Weights of a small image captioner: decoder layers 6.
Rows from block 2 of the text decoder, named by matrix and row number. Each number is 128 + 24 x the weight over its row's rms, rounded and kept within 0 to 255. All counts start at 0. After the name is the row's rms in percent of the matrix's.
# v: cross-attention value (decoder.blocks.2.cross_attn.v.weight, 192x576), inputs 249-331
v.32 100 [118 152 138  62 160 118 119 140  93 127 128 112 122 138  97  56 128 104 130 147 128 111 115 113 121 125 125 128 132 153 132 111 131 108 137 146 108 146 100 107 118 153 137 117 135  80 147 141 143 117 110 115 110 135 116 124 166 146 127 161 130 138 139 118 162  99 135  95 136 116 126 142 163 128 127 163 123 163 112  72 117  98 118]
v.33 104 [129 137  95 167 129 112 125 132 149 138  95 139 119 127 119 151 133 164 118 146 103 105 157  99 111 101 142 136 152 107 135 157 107 111 104  83 101  74 112 115 138 190 140 121 109 116 149 118 117 174 139 130 147 120 103 142 128 132 139  72 130 116 110  82 145 113 120 125 120 131 101 110 116 111 135 143 132 107  85 129 144 136 131]
v.34 101 [151  61  86 100 108 112 107 131 120 119 102 137 110 123 138 116 125  91 130 133 152 135 186 123 130 141 113 155  78  88 150 135 113 170 145 136 109 153 135 162 108 137 123 150 169 120 127 133 119  97 127 133 127 130 121 126 131 117 170 161 193  93 116 129  78 155  97 112 118 125 104 115 140 103 147 117 122 141 144 104 152 132 108]
v.35 093 [131 121 147 103 120 163 143 106 144  67 122 119 123 140 120 138 129 146 132 139 145 104 133 138 132 123 132 113 158 115 122 140 103 112 135 126  93  75 159 118 165 159 134  97 165 129 144 143 148  77 127 151  88  87 147 160 115 128 137 138 113 172 125 117 111 144  89 149 117  99 148 102 146 151 124 141 132 128 149 162 151 163 143]
v.36 095 [151 110 158 108 103 111 152 154 127 114 134 111 132 109 134 126  64 114 127 115 116 107 118 133 163 136 132 155 156 142 135  69 119 139 153 128 120 139 144  95 175 120  97  98 129  79 152 112 148 162 154 154 134 131 128 163  95 123 149  97 152 120 110 116 108 156 144 140 125 121 137 125 131  97 106 138 137 118 144 124 171 111 171]
v.37 102 [121 135 143 155 127 147 116 135 136 171 130 129 143 143 137  84 155 148 119 103  84  95 111 107 146 146 141 106 122 149 131  84 138 100 129 102 126 144 127 126 133 139 146 140 133 156 116  97 122  90 125 105 103 137 142 143 166 130 122 121  90 142 105 107 127 131 148 150 131 133 147 123 140 152 126 134  90 134 191  59  91 126 106]
v.38 104 [144 106  85 181 146 136 148 139 129 138 132 140 118 102 113 132 127 126 118 136 141  50 184 116  95 133 132  85 130  99 133  84 100 102  78 142 110 123 155  95 106 141 120 161 172 151 153 128 121  96  95 109 172 130 142 104 115 119 127 112 125 104 147 177 105 138  93 130 131 138 127  87 115 119 118 145 136 127 200  75 129 145 133]
v.39 096 [106  90 112 143 133 107  84 148  68 121 111 117 127 114 136 150  94 181 124 124  78 112 108  94 104 118 111 112 151 150 114 147 122  93 124 103 126 103 112 159 118 116 123 181 157 123 129 136 137  92 155  91 123 126 103 125 120 109 177 143 136 128 108 130 149 158 126 131 124 113 120 134 139 133 142 138 112 132 121 117 174 152 106]
v.40 096 [137 123 128 125 106 134 106 101 120 127 156  99 117 155 145 148 100 112 136 147 162  71 116 180 152 157 158 140 115 130 111  76 113 139  97 128 107  99 159 101 139  64 111 200 107 154 143 117 112 101 131 138 118 124 110 138 136 115 141  92 115 150 119 112 123 110 115 104 129  96 134 161 135 147 171 139 131 147 100 111 112 180 110]
v.41 095 [137 170 120 121 128 113 156 136 128 128 126 100  99 131 107 126 129 156 129 111 132  52 120 106 126 111 136 172 128 125 147 115 116 146 154 182 139 106 103 126 125 134 115 174 130 135 106 103  86 118 109 121 140 116 120 125 104 131 141 139 152 106 116 104 138  92 143 117 131 134 120 139 129 123 109 132 174 147  73 135  85 158 148]
v.42 099 [123 141  92 104 105 167 166 150 165 134 116 153 105 107 128  73 155 119 126 128 124 162 129 157 114 120 122 145 104 111 164 107 103 153 121 100 124 178 116 174 165 151 118 118 122 118 119 161 132  94  80 121 179 139 128 149 113 122 144 126 113 102 139 144 144 132 122 142 149 140 105 149 163  85  91 136 120 150 139 207 141 116  94]
v.43 104 [131 142 140  99 164 133 112 153 113 130 132  99 110 147 103  83 132 151 137 150 141 121 119 138 132 148 114 116  87 100 138  88 132 134 138 182 113 154 134 135 112  99 152  81 125 124 144 125 121  61 141 136 100 117 135 114 138 144 169  92 110 118 137 125 117 128 167 101 132 142 133 131 162 188 122 117 135 112 167 159 159 156 105]
v.44 088 [102 114 123 128 171  91  93 120 104 142 149 171 120 152 133 117 163 136 119 114 127 190 104 106 130 134 119  88 134 111 102 141 152 110 155  84 142 134 112 119 132  93 146 123 177 123 146  71 121 136 128 139 140  85 122  82  77 128 105 124  92 135 122 123  92 129 120 136 118 111 120  59 109 148 142 127 146 125 142 133 118 127 121]
v.45 095 [150 108 135  98 134 137 113 105 120 117 138 132 132 117  98 134 150  79 120  90  59 100  94  78 130 124 135 123 158 152 141 140 126 161  95 128 104  98 126 153 131 156 135 129 115 118 148 164 145  96 116 119 109 117 112  99 136 119 137 103 157 133 141 159 125 151 110  96 112 143 127 163 155 147 155 114 174  86 127 121 148 103  84]
v.46 099 [119 115 147  93 138 129 145 128 139 112 142 107 122 159 141 115 130  81 119 115 170 157 119 111 129  77 123 150 129  99 123 120 154 123 131 108 115  83 109 142 179 133 155 105 165 129 110 154 127 137 136 140 121 126 148 130  97 131  98 126 119 127 101 150 104 148 118 118 113 135 106 153  98 102 125 111 152  94  64 128 111 184 140]
v.47 108 [129 117 159 127  97  95 152 108 163 111 139 112 123 141 118 109 107 150 122 128 155 151 127 100 161 129 125 127 180 103 120  94 116 161 120 133 142 167 143 134 116 108 155 130 126 135 128 171 126 130 164 146 120 117  99 148 131 134 117 134 191 130 121 174  99  85  87 135 116 107 130 158 119  67 131 105 123 158  34 131  77 156 133]
v.48 098 [125 139 131 114 107 133 162 167 141 175 117 114 137  91 153 104 143 181 101 179 129 103 165  98 135 129 125 137  91 129 115 120 147 111 100 127 161 124 126 138  91 134 125 129 166  78 120  77 125 147 146 120 149 120 128 101 114 140 115 131 107 142 111 170 135 135 157 136 128 126 133 122 186 124 138 135 143 110 194 115 177 153 117]
v.49 098 [123 126 134 124  84  87 102 134 165 113 158 105 107 133 123 131 137 129 130 124 122 141 135 138 132 141 107 143 116 131  86 150 172 150 112 155 173 149 125 161 163 172 117 120 128 166 100 129  98 162 136 131 154 134 146 101 148 103 111 141 133 122 132 158 121 143 145 147 144 125 102 150 153 104 117 141  90 133 131 111 137 165 148]
v.50 095 [107 126 139  78 143 128 195 119 184 155  99 140 112 150 138 138 116 120 142 112 137 133 157 127 162 161 126 149 113 183 105 109 149  87 178 149 126 178 118 105  99  90  96 106 135 133 102 143 156 156 104 138 115 105 152 176 117 140 119  89 123 161 150 119 144 120 131 104 127 128 131 126 124  79 133 128 106 120 128 165 126 169  88]
v.51 097 [102 161 170 128 144 167  92 128  83 108 140 136 114 120  99 129 106 178 110 138 148 109 170  84 102 111 133 117 125  86 126 134 123 116 148 166  89 132 111 149  90 153  91 111 168 142 102 141 122 119 133 124 114 129 123 163 133 143 145 130  96  93 126  95 108  98 174  88 113 132 128 164 126 123 105 144 123 123 147 150 116 109 114]
v.52 093 [125 171 151 119 152 167 162 137 136 121 117 101 127 127 132 122  84 152 136 123 112 121 104 160 175 132 114 110 124 146 114 138 130  95 162 108 121  93 143 141 101 119 168 171 137  96 143 154 134 125 143 120  95 136 143 108 115 140 182 157 144 154  93 152 144 137  24 155 139 122 138 139 136 174 147 139 124 129 104 138 130 113 116]
v.53 097 [128 148 111 105 141 146 153  95 118 139 141 100 130 134 118 135 129 127 140 141 138 105 102 130  78 114 142 170 142 110 131  87 141 112  81 160 111 109 121 131 153 122 128 141  88 139 110 123 175 122  94 161 139 125 148 167 145 123 142 168 119 121 139 105 113 147 151 139 130 116 128 134 172 118 114 117 106 128 141 129 148 114 185]
v.54 103 [110 113 123  66 129  85 116 142 173 114 156 145 114 141 117  93 136 132 132 128 141  94 136 143 142 130 137 112  80 137 102 118 155 127 107 105 161 135 136 140 135 118 137 103  76 114 122  85 150 106 133 142 148 136 128 122 141 125 133 152 145 126 125 166 113  68 116 143 134 143 127 132 152 135 130 134 126 124  62 108 143 132 125]
v.55 100 [128 186 126 142 141 172 132 122 150 100 129 133 164 127 130  76 140 141 136 136 109 169 130 131  97 120 133 178 152 123 157 170 129 127 152 119 117 153 121 113 159 134 111 147 130 121 148 162 134 180 122 163 163 112 119  86 168 137 119 134 132 115 134 150 133 121 122 154 135 142 127 126 133 149 142 142 131 148  78 113 144  90 113]
v.56 098 [110 131 128  93 139 140  78 123 119 120 106 133 146  91 112 180 106 141 120 138 191 144  83 107 153 124 122 151 113 153 150 172 159 112 156 145 150  93 114 133 156 112 116 152 115 132 110  74 142 164 113 128 121 135 120 154 116 131 108 146 112 126 130 143 119 109 146 103 154 127 117 103 150 123 158 123 136 105 125 130 150 115 105]
v.57 097 [108 130 106 160 117 119 119 126  98 171 138 153  90  99 146 109 154 134 128 142 120 144 141 134  89 123 132 146 145 125 127 138 140 148 141 129 138 122 125 115 121  75 117 135 124 125  82 111  81 101 152 125 134 127 130 117 126 109 149 129 136 158 113 115 151 115 112 114 101 148 113 152 182 114 129 137 108 119 120 134 102  91 126]
v.58 098 [107 114 116 154 132 127 164 139 106 139 148 147 160 136 128 110 144 105 139  77 104 122 170 143 161 141 133  76 161 141 120 152  99 104 127 127 150 118 128 106 112 106 137 110 133 128 135 194 153 107 104 120 117 123 153 124 128 148 147 146 127 132 144 100 126 121 106 103 109 145 151 140 155 107 140 146 149 102 124 102 136 194  84]
v.59 100 [ 98 134  95 118 132 126 145 118 146  99 124 155 138 103 135 145 107 121 141 133 143 152 105 160 112 113 113 182 134 169 149 123 144 133 139 126 128 160  96 134 121 111 127 103  92 117 113 129  92 176 161 130 130 142 163 112 141 134 113 106  93 175 114 159 102 119 151 117 114 124 109 126 107 139 142 143 166 137 108 176 114 137 141]
v.60 095 [ 86 120  96 120  96 109 118 104 115 100 117 104 113 158 104 128 156 119 140 107 155 115 148 161  84 162 140 158 138 129 114 133  98  94  90 177 136 136 129 112 145 134 107 103 122 165 134 146 108 161 100  84 151  94 127 112 126 110 173  75  90 150 120 132 120 106 130 145 146 118 137 149 124 118 154 154 135 122 116 120 131  85 105]
v.61 093 [119 132 159 126  91 129 115 152 108 125 121  83 109 152 106 105 127 163 114 133 215 135 102 120 136 112 147  99 157 107 138 150 107 151 109  97 116 163 114 127 166 109 142 129 116 141 112 114 116 173 103 160 154 131 126 176 134 155 116 168 153 124 143  71 137  91 141  85 114 138 139  99 143 132 177 118  96 120 100 127 128 122 131]
v.62 102 [142 133 108 129 124 103  91 118 116  95 154 137 124 149 110 178 163 118 121 142 117 121 109 143 110 110 139 143  93  95 144 111 140 127  93 153 124 120 144 148 141 128 124 119 135  82 127  65 129 129 123 153 130 151 131  93 161 132 101 130 168 135 144  94 149 129 115 143 134 112 119 160 129  99 113 112  69 137 121 150 158  99 118]
v.63 094 [132 151 111 146 128 141  79 102 113 162 160 128 144 137 134 101 101 149 117 163  86 166 128 124 141 140 126 105 166 149 127 151 113 146 149  66 133 145 131 117 123 109 131 162 113 103 145  90 132 112 127 118 144 132 153  97 134 121 119 116 163 116 143 105 129 150 148 124 117 134 153 147  99 168 144  81 157  98  97 142 111 120 142]
v.64 100 [112 130 143 159 144 142 184 127 130 165  66 154 121 112 104 191 104 106 102 164 132 127 113 124 154 135 134 140 173 127  72 110 134 164 153 127 125 134  95 128  97 108 133 133  83  81 131 191 158 120 106 109 147 135 130  97  94 147 161 115 140 147 128 130 132 129 149 123 143 129 148 105 147 134 108 139 151  86  91 115 142 137 150]
v.65 096 [136  97 128  85 134 156 155 112 105 106 114 148 137 121 109 181 130 121 133 165 164 131 100 103 133 137 111 158 102  44 174 128 139 124 112 136 141 110 115 117 109 127 141 159  68 158 137 173 179 112 177 161 101 140 124 154  86 131 118 107 122 162 121 156 145 184 129 120 142 108 120 141 131 130  57 141 161 123 152 139 163 122 161]
v.66 101 [127 101 111 106  84 135 138 141 121 128 169 121 124 156 160 135  88 182 143 153 174 120 112 121 132 173 133 145 133 105 155 136 143 110 120 117  77 117 130 165 143 163 196 146 172 132 117 174 161  84 148 151 121  96 139 171 139 137  95  99  89 117 169 132 126 142 140 109 122  98 131 172 127 101 142 124 115 149 129 136 108 181 120]
v.67 094 [152  95 119 155 208 113  94 145 128 172 153 122 145 157 140 137 149 107 140 150 155 164 113 105 149  94 123 187 129 117 155 123 110 147 168  95 131 136 120 155 127 122 154 127  97 127  97  89 157 127 126 172 119 143 115  77 131 124  84 131 162 140 165 114  92 124 139 123 105 139 126 149 115 119 126 103 115 129 102 136 147 125 133]
v.68 100 [172 129 143 127 143 132 124 108 183 115 143 105 132 119 147 104  49  90 131  76 172 125 125 140 126 159 142 152 124 131 123 135 147 129 155 118 159 112 142 129 144 121  86 113 195  95 153  85  91 115 142  48 145 140 104 100  89 135 131 123 138 135 140 134 143 111 155 143 154 115 118 125 139 131  76 148 118 116 172 155 143 136 168]
v.69 104 [135 117 128 163 138 142 133 127 143 113 141 127 128 153 140 136 107 184 123 142  96 105 148 138 142 161 139 133 123 152  60 146 148 105 142 132 170 148 198 138 117 127 187 168 182 106  95  49 126 123 140 164 109 131 131 115  93 132 172 147 109 140 119 136 199 152 172 117 133 140 123 136  99 134 122 126 145 156 164 115 100 160 175]
v.70 105 [147  85 106 117 115 151 157 149 162 116 139 167 116 141 127 211 121  96 120  89 104 131 139 134 123 131 118 163 116 111 174 120 144 144 103 142  99  93 117 125 130 150 128 136 121 147 122 140 161 143 159 142 147 131 142 119 116 125  77 116 134 131 147 155  78 163 122 118 115 113 140 116 155 144 128 131 110 134 100 136 116 136 142]
v.71 101 [128 171 137 112 160 132 144 155 115 134 128 123 114 152 165  82 129 145 137 104 176 139 119 126 133 158 135 163 110 124  91  89 135 112 144 137 116 100 117 142 120 136 163 153  70  76 153  89 108 136 106 175 135 134 149 108 151 134  70 115 168 126 121 140 116 130 146 148 110 126 123 144 125 147 116 116 143 116 139 123 132 147 179]
v.72 109 [129 113 134 156 125 123 155 110 135 151 158 146 100 124 169 125 109  98 128 121 123 126 126 131 182 143 133 115 111 149 100 128 138 128 134 138 144 151 114 140 154 150  63 184 131 118 143 137 129 121  91  90 126 121 125  68 120 122 119 146 134 169 120 153 115 120 143 153 113 124 133 107 147 103 145 150  99 138  80 111 115 168 174]
v.73 102 [129 148 106  99 130 127 108 101 165 111 152 118 126  91 153  90 143 136 121 101 131 109 160 115 159 104 124 149 162 143 127 144 148 100 137 121 115 106 147 101 121 114 119 117 131  94 155 176 152 117 150 114 123 131 144 188 129 130  55  92 137 148 106 141 131 151 100 103 147 120 122 222 134 128  84  90 146 108  87 151 131 149 140]
v.74 107 [104  69 157 109 178 123  89 130 102 167 138 125 113 131 161 109 153 113 116 115 137 116 116 111 121 135 152 118 154 137 121  87 130 151 142 119 128 181 101 118 125 125 100  73 150 131 127  95 127 141 139 166 128 121 137 123 130 122 148 129 131 110 102 102 125 141 134 103 128 131 114 150 171 115 138 115 118 172 140 122 138 126 148]
v.75 101 [128 124 102 112 116 144 195 148 151 114  93 108 136 175 121 119 106  99 126  78 149 133 126  97 153 166 114  85 149  86 129 126  98 125 119 144 130 152 120 136 104 164  99 127 147 162 135 192 176 118 107 164 132 134 147 106 103 141 155 115 116  97 155 118 147  88 111 104 105 114 135 154 130 112  99 109  71 168  86 155 134 103 162]
v.76 099 [124 104 132 131 120 163 135 129 111 136 175 123 110 164 111 158 135 116 118 101 104 138 132 155 142 160 116 112 117 107  79  65 109 129 123 128 141 137 129 110 120 103 145 136 199 165 130 152 177 142 127 105 150 126 141 136 115 125 111 166 104  92 143 160 111 139  80 161 129 133 125  89 134 128 209 112 121  63 105 147 112 121 134]
v.77 096 [104 108 144 119 149 107 162 146 132 143 203 160 114 163 153 163 129 103 130 222 129 128 115 122 144  83 134 142 138 134 172 109 132 146 180 151 105  98 117 105  94 161 128 109 142  91 111 154 158 129 175 144 130  92 137 111 109 137 161 130 132 112 114 131 178 101 103 120 133 141 112 175 134 140 145 131 135 143  64 117 126 145 128]
v.78 091 [158 136 128 157 108 161  96 146  69 142 125 139 142 146  96 102  90 159 136 109 171 112 119  98 107 121 126  72  96  49  76 120 118 139 108 109 136 115  91 128  99 123 191 123 131 166 129 108 156 147 120 145 126 120 119 147 111 126 119 139 141 163 109 121  63 150 137 151 137 107 120 164  82 154 103 128 107 120  79 117 145 103 106]
v.79 091 [136 131 102 170 111 124 141 136 130 139  74  70 111 142 155 153 166 134 142  97 128 143 117 168 118 119 114 145 151 171  96 133 123 131  91 119 107  74  83 129 169 161 126 124 138 145 148 119 149 105  60  96 109 166 122 123 171 144  28  93 134 117 163 136 120 107 138 147 104 135 116  92 135 127 174 162 142 159 172 116 126 101  55]
v.80 094 [119 141 123 139 166 121  81 123  80 118 114 127 133 118 104  86 121 151 144 106  85 116 144 126 108 168 113  80 128 168 143 104 112 118 125 155 122 132 144 156 210 139 132  86 113 167 122  63 108 132 184 156 166  90 104 106 112 111 116  99 118 204 145 138 104 186 131 136 114 133 131 164 102 123 130 132  72  88 129 104 134 118 142]
v.81 101 [119 129  59 150 104 132 117 169 112  79 130 102 126 122 165 147  82 135 119 124 159 113 139 122  96 132 121 120  94 120 123 138 136 139  92 110  95 140 154 134 117 164 154 123 104 110 118 197 114 120 135  36 148 128 111 157 145 130 137 129  94 138 185 155 135 128  89 148 123 124 134  89 137 127 155 154 126 101  98 152  99  69 110]
v.82 099 [139 117 135 139 143 167 142 163 177 134 125  99 134 128 135 104 138 121 125 194 129 140 109 157 109  95 124 183 178 119 139 186 156 146 140 133  82  94 111 107  88 135 113 146 136  75 118 114 126 121 171  82  96 132 158 119 137 133 108 148 116 128 108 125 113 134 208  99 131 134 128 131 132 146 149 108 134 171 108 128 154 159 122]
v.83 104 [156 138 136 104 109 131 135 141 147 156  97 132 102 132 140 108 106 150 102 147 100 125 169 124 138 157 140  84 173 133 133 117 126 157 110 115 142 111 145 111 163 151 119 124  66 128 127 126 177 132  60 107 102 116 136 123 114 137 194  89 103 165  75 154  83 176 121 117 137 124 127 102 128 131  93 121 145 112 142 127  96 105 122]
v.84 102 [113 139 136 133 126 128 173 144 155 117 123  74 138 118 102 146 114 137 149 174 115 112 135 163 146 115 124  66  95 139 122 114 123 152 124 104 169  90  91 160 115 148 126 132 114 162 158 128 163 114 132 106  62 162 111 101 124 136 107 144 108  89 105 138 134 185 114 101 125 117 124 130 118 138 148 143  93 109 175 109 147 154 135]
v.85 099 [130  90  96 114 106 100 106 159 124 152 149 161  99 128 138 104  53 196 120 124 107 165 141  81 108  90 122  96 121 121  91 164 121 111  88 150 125  92 120 119  98 146 111 126 155 124 120 101 109 117 111 123 131 116 128 130 155 119 149 127 101 175 109 172 131 138  77 129 119 150 141 138 169 173 160 149 101 120 196  88 101 110 169]
v.86 101 [161  90 135 143 128 119 138 147 117 101 122 133 123 157 125 128 122 131 117 119 157 116 186 113 109 122 115 123 116  78 127 107 122 150 111 151 136 151  98 134 134 134 100 145  88 158 110 148 157 100 143 149  91  96 112 184 131 116 132 140 175  76 121 114 119 149 135 124 129 133 123 140 130 121 123 113 136 137 141 139 143 181 169]
v.87 092 [130 113  96 138 144  87  93 109 156 141 102 120 114 124 136 161 102 131 123 141 123 150 125 122 139 125 119 104  87 122 116 150 140 130 126 125 110 152 129 134 119 131 138 138 139 123 144 148 132 132 152 188 121 147 139 148 152 145 165 126 149 122 109 129 151 176 121 103 149 126 135 134 129 128  98  88 104  91 146 118 150 135 135]
v.88 112 [115 143 117 120  92 140 103 127  87 149 110  96 123 153 118 128  85  70 137 127 119 143 157 135 117 151 132 122 118 132 131 146 127 130  94 156 127 117 141 167  92 118 198 111 122 136  96 139  71  94 128 145 179 111  74 121 132 118 145 172 112 126 155 111  96  73 128 154 112 114 131 147 119 110 151 142  97 124  78 128 122 130 122]
v.89 095 [123 132 159 110 131 147 111 119 127 159  98 109 117 150 126  83  91  98 128 141  84 133 183 136 130  91 123 125 159 111 131 131 144 100  87 147 106 122 135 151 100 113 128 105 114 149 107 131 125 116 121  92 131 121 127 125 162 118 173 111 102 135 178 115  90 126  80 159 116 121 135 143 147 103 140 129 129 131 152 128 126 117  84]
v.90 104 [120 118 113 145 121 180 150 108 135 138 126  81 144 128 165 132 143  50 127 117 171 116 113 114 137 121 127 154  86 173 146 103 137 141 176 136 128 202 100 157 119 137 102 135 146  90 113 115 100 122 143 110 102 135 119 143 123 124 110 148 122  88 108 103 161 146 124 125 127 135 161 117 180  98 171 142 136 115 144 128  97 147 120]
v.91 102 [125 114 131 129 132 146  90 143 110 131 102 110 139 127 127 164  73 134 132 138 100 143 144 153 121  78 141 151 147 154 105 101 142 119  88 155 161 242  74 120  94 130 187 154 157 138 125 167  90 107 161 135  75  94 130 137 133 129 163 158 125  84  98 148  99 158 129 159 122 139 138 106 121 124 155 122 103 178 105 121 146 157 145]
v.92 107 [116 114 118 139 154 117 137 132 152 103 103 179 122 137 121 152 159 160 123 169  65 146  71 140 112 137 124 152 111  85 162 104 139 100 141 124 107  92 166  96 128 101 120 130 139 122 139 117 212 143 147  74 105 146 117 105 141 129 116 124 117 135 127 118 109  76 123  87 142 128 119 107 108 130 110  96 156 153 179 154 132 142 140]
v.93 104 [133 123 132 115 113 129 173 138 123 130 142 112 137 101 140 125 160 136 106 121 146 131 133 124 140  90 122 133  80 155  72 123 131 136 146 141 135 103 179 132 141 101 155 133  99 142  88 152 171  98 119 181 139 145 112 153 156 123 141 154 117 128  91 123 116 124 125 126 128 150 130  74 129 124 125 137 145 149  68  95 128 141 141]
v.94 103 [131 122 101 137 105 159 137 112 150 128 144 116 131 107 142  90 166  85 129 136 157 102 162 104 117 139 122 142 114 129 172 108 131 128 155 134 123 120 143 138 155 164 192 143 175 102 107 142 153 124 141 169 137 114 136 116 162 106 132  91 128 117 157 137 127 131 123 120 135 125 120 143 103 121 168 121 145 149  96 125 123 100 103]
v.95 102 [134 102 116 146  71 131 155  88 111 132  74 115 124 139 131  86 123 119 108 110 130 104 142 131 160 128 133 115  81 181 116 133 113 113 105 123 101 108 142 170 138 134 104 136  77 174  97 158 137 133 150 126 150 115 109 119 142 105 112 162  94 135 122 140  69 125 135 157 126 132 139 109  73 110 146 159 127 161 118 132  75 121 134]
v.96 107 [139 117 154 127 153 121 151 144 121 144 106 147 121 149 152 208  91 158 114 177 100 117 149 148 126 110 127 119 150 114 158 119 149 140 107 107 107 115 148  83  81 143 162 128 117 137 167 141 160 142 110 107 182 109 139 111 164 119 114 144 130 135 106 136  85 153 106  97 138 142 138 149 142 129 123 102 128  85 110 116 122 136 138]
v.97 104 [158  91 119 137  96 128  96 141  82 110 158 132 137 134 145 127 153 115 126 126 132 136 119 133 118 166 133 133 130 136 130 141 134 129 144 118  88 123 119 137 125 125 172  96 117 134 119  81 107 136 134 137 117 135 126 164 136 136  97 136 148 149 145 128  93 115 169  88 152 142 129 180  99 149 139 126 149 114  66 136 134 111 118]
v.98 104 [123 109 108 112 133 147 194 135 145  94  73 155 151 132 147 167 123 169 101 101 123 141 105 124 139  61 135 159 115 174  75  79 153 114 139 123 116 118  73 140 166 117 143 145 106  96 166 156 186 111 106 150 142 152 103 164 137 110 127 167 117 105 141 108  66 146 107 136 123 143 126 120 133 133 128 121 137  82 178 115 116 120 125]
v.99 095 [122 112 115 107 151 150 121 120 114 163 192 117 140 141 126 155 178  99  96  75 135 124 183 138 138 131 131 167 119 138  59 164 155 138 162 145 105  93 129  99 113 146  92 155 168 124 162 143 144 130 139 147 153 119 137 129 131 139  86 138 170 198 124  97 118 107 133  95 130 148 148 101  98 139 164 147 145 141 108 141 120 109 142]
v.100 100 [157 127  82 107 119 113 110  85  87 150 139  79 127 103 138 133 139 143 115 170 143 144 103 117  83  94 140 134 163 120 135 141 119 107 113 118 105 151 159 123 112 129 155 121 162 145 138 140  87 130 100 148 129 147 146 158 134 132 126 118 144 143 142 130 171 166  89 116 124 132 128 119 119 140 129 142 137 100 113 117 164 106 143]
v.101 101 [127 141 141 142 132 152 116 138 149 153 103 118 127 101 131 162 157 110 110 152 122 138 141 120 155  88 122 155  69  83  58 118 161 111 101 107  72 135 111 146 146 128 125 171 114 130 127 106 190 121 109 117 161 143 171 104 126 128  82 104 130 164 180 134  69 124 128 142 120 129 135 110 135 150 105 146 119 135 133 111 155 158 147]
v.102 099 [136 117 143 121 148 110 144 123 140 179  78 178 154 157 104 106 134  92 125 158  83  84 151  94 123 127 124 131 139  91 156 131 137 112 110 113 111 139 174 170 116 115 133 140 111 153 133 129 161 131 151  93 127 131 139 126 126 141  99 155 118 132 144 108 101 118  98 119 125 128 152 164  96 146  76 117 139 146  88 135 152 130 135]
v.103 102 [131 126 131 125 127 115 104 106  95 151 148 150 121 117 133 102 117  69 134 192 136 119 154 125 121 157 128 125 123 140 177 149 143 179 112 128 145  99 140 114 126 146  72  97 157  97 136  99  97 149 137 169 131 145 123 137 123 136 106 115 140 185 112 147 106 188 205 114 127 124 156 132 136 133 111 140 128 149 115 141  97  95 127]
v.104 098 [134 105 132 148 155 154 118 113  91 156 113 117 132 156 128  92 104 119 147 147 145 123 128  96 121  83 143 146 125 128 102 139 106 162 109 118 122 121 124 184 156 162  95 118  99 135 127  88 102  84 140 122 157 125 138 140 141 122 109  94 123 117 159 152  94 123 142 120 125 147 124 135 144 100 161 147 172 133 130  98 123 143  60]
v.105 103 [125 140 112 128 126 179 105 155 100 115 109 103 136 118 126 138 121 130 104 162  85 114 135 124 104 144 115 142  84 145 120  95 103 152  98 140  93 151 138 119 168 105 101 151  94 110 133  94 114 110 125 113 135 134 113  82 148 124 139 149 117 174 148 128 141  77 144  86 123 131 117 145 140  87 119 122 119 199 160 102 150 106 121]
v.106 093 [128 102 126 107  73 139 169 103 149 103  89 133 109 141 143 171 154 125 113 193 104 119 110 138 154 145 131 167 164 164 154 106 138 151 173 153 139 118 118 130 158 101 100 166  73  82 136 152 160 114 103 107 138 120 118 182  96 118  70 142 124 164 154 153 134 112 145 146 132 148 112  85 168 125 113 141 152  69 131 119 139 119 113]
v.107 109 [109  95 149 149 101 133 175  93 155 162 128 108 135 138 141 130 110 111 135 158  80 134 105 100 153 129 143 131 101 131 155 124 155  83 113 118 104 123 124 125 151 128 101 105 120 123 147  85 162 107 131 107 153 146 120 113 129 115  93 133 114 146 111 118 104 143 112 150 119 105 131  99  91 110 107 142 150  99 156  92 133 171 141]
v.108 105 [152 115 122  88  78 147 143 111 109 151  74 126 108 132 148 142  67 131 127 129 180 139 159 119 159 132 126  76  90 154  78  98 132 152  97 151 113 187 122 143  85 116 196 123  83 111 125 144 138 122 151 165 108 119 121 151 120 112 165 121 119 126 143 141  73 118 117 168 134 102 129 119  56 116 122 158 151 163 112 130 120  85 206]
v.109 105 [128 149 136 137 130 127 134 125 120 168 173 145 138 128 131  84  80 105 138  63 127 109 158 145 126 140 129  67 184 100  83 136 116 128 152 174 188 136 144 107 170 127 108 140 124 136 121 141 115 130 122 123 141  95 162 181 117 124 118 169 115 136 115 148 140 160 138 169 107 125 148  65 102 124 104 143 135 103  67 103  86  85 174]
v.110 098 [124 147 154 136 168 139 138 123 141 132 139 142 144 160  87  82 137 105 132 139 134 119 107  95 107  90 139 101 114 128 161 119 101 136 131 115 176  96 126 122 148 138  77 137  93  68 137 163 155 130 118  39 170 118 101 173 150 106 110 121 128 115 160 108 116 120  86 110 124 128 124 100 143 119 113 116 116 112 112 117 167  76 131]
v.111 104 [141 107 123 141 124 126  92 114 146 133 121  81 109  99 127 107 101 141 134 185 118 111 121 163 106 144 129 124 112 110 124 110 137 165 139 104 121  66 134 126  92 142 178 146 129 153 144  75  78  89 158 176 133 111 137 101  87 132 107 110 142 164  98 137  78  74 161 103 136 127 113 193 127 126 140 131 148 133 113 128  92 188 125]
v.112 101 [135 130 150 163 109 150 141 139 126 101 150  89 112 114 139 121 152 130 117 127 150 108 148 135 139 165 125 145 100 136  96  95 135 147 134 147 125 144 132 142 104 132  99 113 164 112 119 133 198 137 124 156 112 105 145 181 173 119 104 120 140 129 119 132 185 124 100 150 113 103 119 116 101 122 115 119 139 161 142 121  94  93 123]
v.113 099 [140 180 122 124 135 127 130 139 112 130  82 166 147 140 135 140 193  81 115 143  38 120 123 114 151 114 120 110 122  92 117 117 148 107 110 105 105 101 126 101 166 126  90 148  89 145 144 167 132 145 159   0  98 131 147 157 165 123 138 105 153 120  93 107 128  87 150  93 157  99 131 121 134 124 135 134 100  78 117 115 130 153 133]
v.114 099 [117 151 111 131 158 132 109 137 165 123 116 149 130 138 116 143  93 136 116 104  78 105 133 132 119  98 125 123 180  57 167 145 139 127 125 125  83 202 152 134  79 131 160 112  92 143  98 151 119 129 123 153 157 137 135 101 143 122 121 112 144 150 124 107  95 147 119 112 117 116 134 111  89 135 140 116 122 131 108 125 128 102 128]